{
  "hop_length": 160,
  "encoder_depths": [16],
  "decoder_mlp_ratio": 4,
  "decoder_tie_embeddings": false,
  "residual_init": "scaled_by_depth",
  "lr": 0.0023,
  "weight_decay": 0.4
}
Rows from block 3 of the audio encoder, named by matrix and row number. Each number is 50 + 10 x the weight over its row's rms, rounded and kept within 0 to 99. All counts start at 0. After the name is the row's rms in percent of the matrix's.
# c30: last pointwise conv (encoder.blocks.3.c3.0.weight, 128x128x1), inputs 0-63
c30.0 081:51 64 75 64 58 60 65 67 52 58 53 65 63 63 53 58 58 71 48 67 65 62 63 48 46 51 52 62 58 49 68 51 55 58 30 48 54 57 51 51 47 49 61 49 51 54 69 54 38 52 65 49 65 48 48 63 51 52 52 62 64 34 59 69
c30.1 059:51 60 65 62 64 57 68 63 51 52 57 67 64 65 47 65 55 71 50 55 69 50 52 52 49 56 51 62 62 49 70 56 58 57 44 52 57 68 49 51 53 50 61 51 48 60 68 61 72 67 63 51 65 51 49 64 51 66 50 40 68 44 63 65
c30.2 061:50 60 83 63 65 61 63 63 52 50 58 68 64 65 51 70 56 60 57 63 66 55 53 52 44 57 50 63 64 51 58 55 54 51 61 53 53 72 52 51 50 47 51 51 52 60 67 69 68 50 67 50 65 51 50 63 58 53 47 26 62 61 61 57
c30.3 063:50 43 59 49 45 42 48 41 53 54 49 44 43 42 50 40 47 50 46 42 43 45 44 47 52 56 53 40 43 54 45 50 64 54 99 53 55 44 51 48 50 52 53 52 53 45 51 48 63 51 51 53 46 52 52 42 46 52 52 46 49 99 45 46
c30.4 203:51 66 65 67 65 62 67 65 51 50 59 67 67 66 50 63 61 70 49 64 64 63 62 50 51 58 50 64 63 50 68 58 53 54 57 51 56 50 50 51 49 51 53 51 50 61 68 62 54 55 66 50 66 52 51 66 46 51 49 51 67 59 61 68
c30.5 039:45 53 83 53 45 50 46 42 49 47 80 41 50 55 46 42 54 60 47 53 45 51 48 54 48 62 50 51 49 53 39 57 61 56 99 48 48 47 54 52 57 46 51 51 46 44 51 42 65 56 46 53 47 51 48 49 51 55 55 43 44 92 48 48
c30.6 052:53 47 37 42 40 48 45 48 51 46 37 47 46 42 47 50 35 62 45 35 54 32 50 53 46 68 45 41 39 53 47 37 64 58 99 47 60 42 52 49 52 50 57 50 51 45 52 49 66 53 51 53 46 49 52 48 52 41 52 47 45 99 47 48
c30.112 069:47 58 65 63 64 66 63 57 49 44 68 65 66 63 50 67 71 65 47 55 65 51 57 48 49 68 53 65 68 52 58 65 61 57 52 52 66 73 45 47 46 51 56 51 49 67 64 73 43 52 67 47 66 51 50 64 44 52 52 52 63 53 62 56
c30.113 046:50 44 76 43 43 52 51 50 53 57 61 38 52 56 45 51 60 53 48 51 39 56 42 44 49 58 52 53 45 54 49 59 53 55 99 53 52 41 50 45 49 53 57 52 48 45 46 56 56 52 48 55 42 51 52 48 44 45 46 40 42 94 48 43
c30.114 118:52 61 58 63 63 62 65 61 48 56 64 64 63 63 48 71 65 64 54 60 69 60 58 52 48 60 52 61 66 52 59 61 54 53 32 50 60 48 50 50 48 50 55 50 50 66 64 67 60 51 65 51 67 50 47 66 44 50 47 52 62 23 64 60
c30.115 055:48 61 79 60 68 54 60 57 47 49 50 67 66 64 50 63 57 67 45 55 69 52 56 52 47 55 51 55 64 51 65 53 60 50 59 51 50 32 48 57 50 51 55 49 52 58 70 60 34 43 71 50 60 51 51 60 56 35 47 62 65 55 53 59
c30.116 052:49 45 63 50 44 44 46 44 53 43 60 46 47 48 49 49 49 54 49 43 48 39 46 51 49 74 54 47 49 51 40 64 64 57 99 51 58 48 53 50 52 51 59 46 51 46 47 47 62 55 49 47 48 49 51 48 48 56 48 42 50 99 43 41
c30.117 049:51 56 68 52 53 51 53 52 46 69 46 50 58 50 53 53 74 61 47 71 48 84 54 49 54 47 53 59 50 48 49 44 68 61 85 51 46 47 53 48 54 48 68 52 54 45 61 46 71 59 57 47 58 49 51 54 46 57 46 44 56 99 46 65
c30.118 052:54 44 54 46 44 45 44 42 52 53 51 44 42 43 46 43 43 50 50 42 50 46 45 47 48 49 51 43 39 50 46 46 58 62 99 48 40 41 50 50 57 45 63 56 54 45 51 46 58 56 46 46 46 50 47 46 49 55 50 50 42 99 43 46
c30.119 046:52 55 94 57 51 55 56 52 50 50 66 49 57 52 54 58 67 55 54 52 63 56 50 46 47 57 47 58 61 52 52 58 50 53 99 54 59 59 46 51 46 51 52 44 49 51 60 59 62 50 58 53 55 50 55 54 44 47 54 42 51 98 56 51
c30.120 084:49 41 52 40 43 40 41 40 48 38 42 44 41 42 49 39 42 46 49 40 45 41 41 53 50 42 52 42 40 48 40 41 59 58 92 53 41 46 52 51 50 48 61 50 52 42 45 42 59 51 43 49 42 49 48 41 43 48 53 46 44 99 38 42
c30.121 229:51 65 68 65 63 63 66 65 50 52 59 65 65 65 50 60 60 70 51 66 64 62 62 51 52 59 51 64 63 50 64 58 57 58 71 50 57 50 50 51 51 50 57 52 51 58 69 60 55 53 66 51 65 50 51 62 48 52 51 50 64 74 62 70
c30.122 064:49 43 42 44 42 39 46 49 46 44 45 50 44 46 48 45 37 56 49 38 46 36 44 52 30 50 48 44 40 53 51 43 60 62 99 48 41 47 51 50 53 51 69 51 53 46 48 46 63 56 46 50 45 49 49 44 43 51 51 47 44 99 43 44
c30.123 042:49 46 78 53 52 50 49 43 55 50 65 43 56 46 53 50 74 67 50 56 52 54 52 47 53 60 52 56 48 48 45 58 63 53 99 49 62 45 53 52 49 54 55 50 46 56 62 60 55 48 61 53 51 54 45 49 52 46 45 45 44 94 52 47
c30.124 106:51 68 67 68 66 63 63 61 50 49 55 61 67 63 50 54 67 65 48 64 60 63 64 49 48 54 52 68 64 51 55 45 56 56 28 51 55 47 48 48 49 49 57 53 49 60 69 62 59 53 66 50 63 50 48 66 45 49 51 51 65 20 61 64
c30.125 062:54 60 55 65 68 63 64 65 54 49 64 66 64 64 50 66 65 60 52 62 66 62 63 49 48 67 49 68 63 51 64 70 58 52 57 52 66 49 47 54 52 51 48 54 53 66 62 68 56 50 64 51 66 50 54 65 51 59 49 47 64 39 67 58
c30.126 057:47 44 86 47 43 42 49 47 52 37 51 45 46 48 48 43 49 52 46 46 47 43 42 51 50 38 54 38 49 48 44 51 62 55 99 48 38 51 52 50 52 51 68 53 53 38 52 41 67 55 47 50 44 50 47 45 48 51 50 48 46 99 43 46
c30.127 051:49 41 63 43 42 43 46 38 54 49 57 44 45 44 53 46 49 52 49 45 40 46 42 48 48 57 46 46 41 50 45 51 62 54 99 53 55 53 49 49 51 52 51 53 47 40 51 43 62 51 49 51 45 49 53 45 48 49 53 49 43 96 48 44