config = dict(
    model='encoder-decoder audio transcriber',
    spec_augment=False,
    win_length=512,
    vocab_size=8027,
    encoder_norm='layernorm',
    encoder_depths=[16],
    encoder_kernel_size=5,
    decoder_head_dim=32,
    decoder_bias='none',
    residual_init='scaled_by_depth',
)
Rows from block 6 of the audio encoder, named by matrix and row number. Each number is 128 + 24 x the weight over the matrix's rms, rounded and kept within 0 to 255. All counts start at 0.
# c10: first pointwise conv (encoder.blocks.6.c1.0.weight, 128x128x1), inputs 0-127
c10.0 [105 131 130 151 119 138 129 111 139 120 120 125 137 129 135 130 111 144 123 117 122 126 143 147 127 132 131 124 114 110 130 129 132 128 102 120 162 144 134 146 116 125  93 109 111  95 118 156  85 113 126 129 112 134 159 113 148 113 131 110 125 116 130 130 109 139 121 100 130 133 131 120 125  98 115 102 133 114 154 117 129  94 157 127 133 115 124 105 130 122 133 142 139 131 126 118 150 122 122 108 128 115 117 114 111 108 147 140 125 129 125 125 141 124 128  91 130  95 133 136 148  77 124 138 106 144 119 156]
c10.1 [128 130 144 120 143 155 136 122 103 120 142 124 146 143 111 118 127 100 130 129 125 150 130 146 125 125 127 106 129 126 192 115 130 168 111 121 129 158 124 142 145 138 100 103 103 112 137 147 119 157 131 137 142 130 136 118 161 120 140 174 149 134 121 134 138 168 131 123 139 137 148 163 127 152 144 145 134 107 126 121 143 144 157 177 136 123 158 115 131 119 132 138  96 136 155 137 108 144 152 116 122 130 107 133 123 137 151 138 128 122 122 147 124 133 159 142 112 133 166 130 112 160 155 130 113 140 137 137]
c10.2 [183 171 161 147 171 182 179 160 156 187 143 179 166 145 163 155 153 165 180 145 142 146 179 159 143 152 136 164 168 163 142 187 189 144 200 166 184 201 144 188 201 177 190 149 164 152 153 190 149 181 150 171 171 172 181 171 156 188 147 135 174 191 205 143 199 137 198 161 130 188 162 153 152 201 146 154 201 149 154 193 151 186 186 150 161 175 187 148 144 152 163 158 159 176 202 186 166 163 199 147 153 190 176 182 168 137 155 150 142 147 153 201 184 124 209 131 150 155 170 168 134 162 174 184 173 169 150 158]
c10.3 [136 111 132 120 138 128 105 127 130 102 127 132 125 123 123 129 112 128 148 136 135 132 131 126 127 118 126 113 103 133 173 118 127 128 119 122 105 119 120 125  65 139 126 127 152 143 137 123 141 173 120 118 127 120 128 121 130 113 136 131 125 137 113 122 143 116 122 126 125  99 135 136 121 120 137 141 126 113 167 118 154 112 124 150 131 118 135 137 127  94 127 124 124 123 113 136 128 157 130 138 120 167 119 150 126 121 124 122 132 134 127 125 113 127 107 151 112 142 147 126 125 142 131 118 124 122 130 128]
c10.4 [123 109 116 105 126 146 120  97 136 121 101 128 140 143 125  99 133  65 149 114 110 136 147 125 147 142 127 159 131 104 149 129 154 143 110 143 140 135 135 143  94 156  73 100  78  98 126 135 121 156 128 117 153 147 116 129 132 100 103 108 131 131 115 144 125 125 141 137 133 115 130 131 124 128 189 148 113  97 120 124 111 141 133 133 133 154 160 165 114 141 154 118 128 133 149 155  99 142 147 117 113 137 119 116 112 114 127 131 123 145 114 145 128 127 146 119 138 124 139 103 147 107 153 130 134 136 123 133]
c10.5 [103 130 110 127 115 115 126 136 137 157 118 136 131 126 162 123 125 171 122 117 125 116 150 133 109 110 132 125 150 140 109 142 128  70 164 140 153 108 140 133 121 145 145 139 116 105 121 138 112 114 133 133 126 127 122 158 143 154  92  75 108 131 134 134 133 124 130 126 131 115 126  88 122 152 111 108 152 147 105 138 130 119 128 118 127 124  95  99 132 128 149 123 169 163 130 121 149 127 139 104 138 126 168 113 149 121 131 116 123 119 116 137 164 133 134 106 137 133  74 124 139  87 102 135 134 128 134 123]
c10.6 [103  90 109 140  95  96 100 116 114 105 113 113 116 127 127  85  85 111 114 122 123 112 122 123 119 113 118 111 113 117  90  98  93 104 119 117 162 112 129 123 122 126  91 142 104  72 101 123 113  80 123 129 111 122  98 124 123 108  77  94 103  95 161 127 100 120 134 113 126 107  98 122 125  88 125  72 112 115 104 117  89  90 117 120 119 109 103 117 125 108 120 119 127 131 105 116  94 113 109 109 129 112 103 121 119 128 123 122 118 117 120 119 133 133 132  95 120 122 115 106 120 100  95 132 118 125 132 135]
c10.7 [ 82  76  39 157  80 154 124  86  96  91 128  90  84 130  94 170  54 128  73 127 122  76 132 115  71  71  72  72 114  74 149 161  73 193 115  73  98 207 116  86 123  48 130  45 118  81  61 140  52 120  65  96 112  72  67 107 168 126  77 175 150  50  95 146  72 130  59 103 107 102 105 183 103 150  85  66 130  94 154  52 135  54  99 140 114  72  83  88 104  77  63 127 127  93 170 115  67 145 111  42  68 108  94 154  89  97 160  88  86  60  90 104  48 101 111 124  68 157 163  76  73 122  98  90  63  72 133 192]
c10.8 [136 130 120 120 131 126 126 126 114 121 128 131 129 133 129 128 135 139 127 127 128 130 137 120 122 112 131 109 126 136 130 116 116 121 118 112 110 138 123 135 105 137 129 137 116 123 126 133 138 127 129 125 130 125 122 117 137 118 117 127 138 133  98 130 139 130 123 124 119 124 123 116 124 129 131 134 130 130 133 122 132 120 117 143 135 117 132 144 129 129 121 123 117 128 113 132 123 130 128 128 112 132 125 124 127 134 115 125 130 126 131 132 114 125 104 129 117 120 135 125 129 136 128 124 135 119 128 131]
c10.115 [140 141 129 127 132 132 123 130 143 140 129 132 123 123 130 137 136 128 150 133 127 137 134 127 138 131 123 137 141 139 123 138 138 130 133 142 130 135 130 132 121 132 141 134 145 143 139 126 127 142 137 132 131 133 135 135 124 131 136 128 141 139 126 132 139 125 128 135 127 131 134 129 138 130 131 136 140 142 141 126 133 140 135 133 134 129 140 135 125 143 132 134 133 129 124 140 134 136 131 137 134 146 148 134 132 131 122 127 127 129 130 134 141 122 130 137 129 134 123 130 138 128 137 123 135 135 134 131]
c10.116 [138 130 126 127 133 127 117 123 128 123 129 123 131 124 123 134 127 131 139 136 123 128 118 115 132 133 119 126 126 125 147 126 129 126 128 126 114 127 126 123 118 123 131 128 141 138 120 122 127 144 125 126 130 122 148 115 121 126 129 128 135 124  98 121 135 125 123 128 131 128 137 135 129 142 133 151 125 129 145 119 138 120 134 136 127 125 122 136 120 127 116 127 130 120 122 121 136 133 130 129 127 138 136 139 119 127 124 118 128 131 135 119 119 126 113 129 131 124 129 129 131 136 140 122 126 124 126 133]
c10.117 [180 182 148 111 167 152 155 188 173 166 139 169 140 107 158 191 173 155 185 149 147 167 120 116 152 148 153 164 159 140 122 160 165 117 184 167 130 147 142  79 138 126 209 153 203 160 172  86 161 173 150 109 155 119 191 152 100 167 180 133 155 160 149 116 129 149 154 169 121 141 163 142 158 143 186 183 142 193 161 137 194 160 159 126  97 174 170 183 112 182 142 155 163 173 159 176 179 161  69 182 136 173 176 168 173 131 133 146 170 170 169 122 170 143 110 182 155 161 139 137 195 143 154 105 164 138 160 118]
c10.118 [144 140 138 119 134 123 128 132 128 143 124 133 121 128 131 134 136 134 140 122 126 137 115 120 136 124 125 130 118 129 109 133 124 125 130 134  99 132 123 120 124 126 137 120 145 154 132 119 128 135 124 125 118 130 138 125 119 129 129 132 130 120 110 129 125 127 130 126 132 121 127 121 132 110 125 135 124 132 135 128 129 120 119 125 123 130 120 131 133 133 126 135 129 129 115 123 142 124 132 137 131 135 141 134 121 130 124 122 127 132 135 119 134 128  96 134 133 116 119 122 138 120 128 124 126 124 130 132]
c10.119 [147 145 139 128 128 126 145 138 150 144 129 139 127 121 140 130 143 136 130 124 130 132 123 125 139 135 136 150 143 125 103 129 136 130 128 136 115 132 129 117 112 128 147 132 165 167 146 115 133 153 132 129 128 120 137 129 112 137 145 122 140 145 148 126 133 112 140 135 129 130 141 120 129 118 134 136 138 143 138 148 126 145 122 125 133 144 141 137 128 147 124 136 138 138 131 123 144 141 119 156 126 129 150 126 133 124 115 130 130 137 130 128 147 126 112 140 130 133 116 129 154 127 129 129 133 135 135 130]
c10.120 [135 129 128 122 135 127 123 124 134 128 125 133 128 128 133 141 134 132 141 129 125 130 127 120 125 126 129 125 121 132 120 130 129 125 127 133 118 124 130 122 119 130 139 128 139 140 125 127 122 136 123 126 121 130 132 119 129 136 125 120 136 129 102 127 134 122 123 132 122 124 127 125 131 127 125 128 124 134 131 128 133 130 124 132 132 123 126 131 122 136 120 125 133 120 122 127 135 132 126 130 120 127 128 135 126 127 121 124 131 125 128 120 120 134 108 137 128 130 131 124 138 128 127 126 123 129 121 122]
c10.121 [127 108  98 128 132 121 126 104 128 109 125 121 115 115 115 114 157  86 125 117 129 115 118 116 131 124 124 117 136 109 126 126 101 133 117 116 147 134 111 121 144 120 161 113 127 126 121 127 128 116 121 125 122 120 113  98 120 124 114 117  97 117  93 115 109 131 154 143 119 114 115 141 129 161 144 116 108 108 117  97 110 115 136 116 120 153 120 136 105 155 133 147 116 108 139 127 109 126 128 131 120 118 174 129 113 130 127 128 121 122 129 113 112 122 134 138 122 109 116 114 177 148 130 120 111 122  92 131]
c10.122 [129 126 125 128 124 118 144 127 129 116 129 128 133 130 136 125 128 133 127 121 123 133 144 113 123 131 128 122 124 124 116 132 125 130 118 118  89 127 125 149 112 140 136 127 119 131 122 146 120 124 125 139 121 125 121 117 129 110 114 119 120 126  94 133 142 121 117 131 137 108 121 110 132 101 128 145 130 131 137 128 146 129 113 127 136 125 133 131 127 126 123 121 122 124 104 116 141 126 151 119 122 124 120 137 124 123 121 114 124 134 134 139  96 133  92 141 117 109 103 122 126 136 119 131 130 118 123 128]
c10.123 [130 124 122 126 125 122 113 120 118 116 129 129 125 121 130 124 122 121 124 133 124 125 115 115 127 131 132 119 120 131 118 129 116 118 121 118  95 113 129 120 101 126 124 122 122 131 115 117 118 123 125 123 116 126 121 121 129 118 127 127 118 120 100 132 127 123 120 127 123 124 126 120 125 112 121 126 111 126 120 120 119 106 105 130 126 118 112 128 124 113 127 121 123 125  95 110 127 122 121 116 118 115 129 128 124 120 119 117 127 129 121 122 113 127  98 125 122 112 116 128 123 115 125 116 129 117 131 123]
c10.124 [156 153 132 124 145 139 154 147 152 171 135 140 128 128 149 149 153 149 166 137 123 139 142 133 146 137 133 161 145 140 128 148 141 130 133 151 132 137 136 143 131 138 155 130 156 146 159 133 142 152 149 136 135 134 162 135 129 144 155 125 148 151 143 132 143 140 138 153 128 138 151 133 142 147 144 144 154 150 149 136 150 152 150 127 130 143 146 150 131 153 136 138 157 133 149 166 158 150 136 167 142 183 163 150 147 135 137 145 137 140 131 140 154 135 129 148 162 140 134 131 145 124 141 137 132 135 129 131]
c10.125 [127 133 130 121 131 127 125 132 132 122 127 136 124 130 126 134 127 127 140 129 124 132 126 115 133 123 128 129 132 134 133 122 131 135 118 132 123 133 125 134 125 132 138 135 151 138 124 125 128 134 117 130 132 135 151 127 128 127 124 124 137 137 103 133 134 132 131 125 131 128 138 131 126 132 128 140 125 130 139 130 134 123 127 130 130 128 131 137 132 131 120 128 133 122 119 130 138 127 132 129 124 133 131 132 127 126 118 125 126 127 129 132 130 130 113 128 131 130 126 124 143 133 131 128 126 122 117 132]
c10.126 [122 118 121 126 131 123 133 132 123 123 122 128 124 129 125 133 128 132 131 132 128 127 117 116 132 123 123 121 121 125 109 133 127 121 132 124 116 128 127 119 121 132 126 120 128 115 118 115 123 119 118 126 132 128 133 119 120 129 131 123 121 121 119 129 130 123 120 122 121 124 129 120 128 122 122 124 122 131 135 132 129 129 122 130 132 119 128 128 124 132 125 122 126 125 114 133 128 121 129 126 128 132 127 121 127 124 118 130 129 128 128 120 118 128 117 118 118 113 123 128 136 120 126 123 122 117 124 130]
c10.127 [147 155 147 132 134 147 141 157 148 154 133 141 131 135 140 161 149 153 162 128 125 146 140 128 147 131 127 158 143 139 119 148 149 133 141 152 120 141 134 131 125 140 155 133 177 161 151 129 139 169 142 143 136 125 163 143 130 151 147 133 154 138 125 127 138 132 117 141 133 138 140 133 132 134 135 159 143 155 155 139 153 150 136 123 127 131 140 153 132 170 137 127 149 133 130 142 156 153 141 172 138 137 145 141 148 134 136 137 138 140 137 129 147 128 115 160 150 142 127 137 148 133 139 133 134 129 128 139]