A small encoder-decoder audio transcriber, trained from scratch: log mel input, encoder activation relu.
Rows from block 8 of the audio encoder, named by matrix and row number. Each number is 500 + 50 x the weight over the matrix's rms, rounded and kept within 0 to 999. All counts start at 0. Numbers have three digits each.
# c30: last pointwise conv (encoder.blocks.8.c3.0.weight, 128x128x1), inputs 0-63
c30.66:506502482455492459295534515546521485496514509541512507434404513495429543506500548508628502545482506521556501497509467498502479523525566528581485510549495451522552506508525490483485512497479480
c30.67:496490481523481470304509472512504454509525525483511510557464553473522544489495529434605490512478472506562508496529496491508438540486583510563510507578506477511554451505459503509495499500486468
c30.68:488493539442555412627488500506520507514485473570518653505516512502467560487495598532369590541519459599478624606469576590554478651540440541473629539553425479500494326479379513371503485527434619
c30.69:511448516491494481346499492488512450481473487489514362479409477502465532504494524498586505516486456503544510494498508507498469533517553497570527500514508523479524463505466525508485480506477469
c30.70:517503509503519462319511479468510436490505503535478498520429507475446565494501552481556508527495449552540486496497521509483468552516577512570515513532531538484528447501481507523483572490490477
c30.71:494503486404464471398502499515502492502479523495489459483475506465467519517507479514549496502493470516548498501503503502501551506556569507543490504559521479492548468500502493461495518492471445
c30.72:512517481553533415302531471517484474526513488516515485531403580467496556503498639501646512553475430477541514502558465510512442569448573555553495514613498414538554468534481515496509487482504491
c30.73:506473487491472427329526437522505503531503472468502508456525563450532487501489510462594523527466438511550508504519511498506490527495582533589491496567487470516575508503480477489484497496494477
c30.74:485497485489478478345511437514492479511479536479500470471443522458478532494494501471536500513486422480562502493516480510495489539469588496553498509534497476497535454506460514513499501507476423
c30.75:491496462596513476316520491508475459546554523483544501589482587469573533494499612475646484525476418519558492494542495491506464559441581533558502491557486446547545437509436491529502493478492471
c30.76:507504488516504432288527496516522427515539515520517469534402518498474521491491546479621481515494447492559522492549481502512482549504574524573495515588505428516553469513522508500515498487486467
c30.77:508474495581449484326510496502506466544531426498477369521564548507518465486475530557532455496476456541549490490496477503505461549466574532561489499534502469470554467504536525526505503502502479
c30.78:514525494540489558317534520537499402483493529484464531518382540524460521481502485518613482522525493476553524489530503498489468550445573523549497545551525489514511485502493539488489536493450455
c30.79:498476503521476496316523475497483431528516504443472458521475568500553473483503524428591513511483437505554532503571512496512456569475586533549497519603536486552525443517459504502500505497487460
c30.80:504491492437480428311512475502519428506495519477494458493450499485487513471485542492593488525491466492556514492538481507512495559489558503567489501582514444501542442509466511501489491506481459
c30.81:487506493524499493315505416513507458507497554488465434487431551467504541492485522444539491509501430477529503500489501525501424539507573484580512489535510494475551483491418486499505503505475450
c30.82:486409504397468452397512472550513534478457574510509434354537500515385568528474492512611514538454491518529533510567467520516505539513565501575500519620523455548547512519561498442519515497470466
c30.83:495507473490494531298524502499503410519516540488502472550406530484499561487496549469609493517506502510548511502521463514515445557479591517570507533558504473492541515497466482489473485489486484
c30.84:482512504540470551297500538510499548527605558521535350597454632552488510513513522575627481558523473461511512465494519405515482549444684487592489532473478464513687459510480521577618465501516444
c30.85:490476493458470436368503463535505483510490488491498477494464519479491525497495500505578491506488436522523510502517506501505457515501550498559485503545500477499540456493465493499497493503482424
c30.86:513449512380482345310532486507543464466447496463477404388480436452337502530507511521578523545504472476514514508572474525501494542519569527540477509640517480493532474492504527463490509493482468
c30.87:511470537421490447277520437505519427504472487591470426425386497466397529501472501411574466511478461518525547486481471533474492550519605497530508510479523602442596564498506538493519502502501481
c30.88:538579442607637475592530627729532581619726570530583509516586647495621547540533714522542392437539496503820508506447553437455414554612578528523484539366550530496459526528569464421516636489538442
c30.89:500493510519491364381517446523494482520487521495483517512462557399525507514484527436546513520504451508528504519539473529490455527488553509545485496536489468492550475499467526491509503511494472
c30.90:492483469582517485325504479509492501499509494465509426555472555493487565497487610456582505515496454510552511504518505503498480527505574496600512503551495488505531461494456508516473478483481473
c30.91:494481494501491494309518468506506451516541516498502481547437542493506523497503526462606486527472488482574510497524501488508455544482589517577502502609511460518563476492496504502508506499492478
c30.92:518412509380460374285538456504526436502455495472464431424439473442375501496472492433630528550496535486547522493582460515507444536530588522534498522657521522502561542506510510454505495490482485
c30.93:498454486429395434477476472457515467446388465407333363267432286505422443466449339500378496490517593493493484438539540539498540401581553444699470488545692550488481587496558488467495556480482529
c30.94:596565534629609631546627632746559622577761580612731590729645767592565551563577672640928582665625494598660609509615557375527451617514635595481553579553431480563601494526495571582651578505586491
c30.95:574555513639573621541578641722552622565770576597735581713640738564550539554568654625883536603610502610674576490587549345513441606512636567481536555518488472552579459509476565543622572503579485
c30.96:509484498482497452298508487504515461518501487521492479536438543473491530498489511428603516531486473489552517505512502486489490541508588498594531529555520465484546521493485482489498528492485475
c30.97:503428522390389377465477501441538465447351400361323436262425265474311436512484339486381564534517589509500500453554565560497543397606545456704462497539681553476493597505559499462497552502482538
c30.98:453489528441429364342492393363487484393279435442161647313334380543543654434420266495397663706477480335338550461518642482499485598388537571433521629561410525451544474446653535463536552430437542
c30.99:492487484545464509331500526529494481510565510467472514537510545492516452490487511482610491510480422458565504503529491491491497520435615502579482514552478468503537453463480530519501497465502461
c30.100:492440494448527400377504512547473379517489513441501452569596518509465519485476559466553516520487443517558494508468573508496564527475584501582476455507432475477498434502474419514518491475481445
c30.101:465475488474476436269507353447476516535441580466498431525436498424565517511460454487584505500468467549472500503567485516468482546479536480597520493654608505509518490501429536496501518500473421
c30.102:505468492540472364303519467515515475541494490484514497486436519438443539490496532522541504532484410519542507490516464523504490551512572514542487499558494433495552477511479509491499498494503467
c30.103:409475654310483463140480378391537396468394429468440312379252337537299376534504435410322492514431466405572507436383460442508647418513694390738465476314642498333703690575587497690598517436560427
c30.104:488491445579517499335505489528465466543573538481549497592510625447599543502494614473648469516482428512580506497540496488506457556462576524527497485570469436539555417497427542536496478493495462
c30.105:517575397609524575475456586626519564563693563502564610614483623511565534555514515550517293381530493513763501521332469312468391519576615554562464512300589581467521582528600533492539572496634424
c30.106:487500472546519477401498507519495440522597494489514465546477586455497461469485581481621483495467419467526505490512486492493502540491576532601492493563517435493525482497495517523483484493508487
c30.107:505469515460479386340516484513520468491467500490487475435493491435460496508492499493533493526506505503536513500517492498504503540537557500551497501541527495491527476508484524494500520487469466
c30.108:483450552413315347454480499393476470433345401385443319323512281502438432483548361524385590518470615494515510405575587523499533394645555439734464507547591511503529630498567495443484580537478534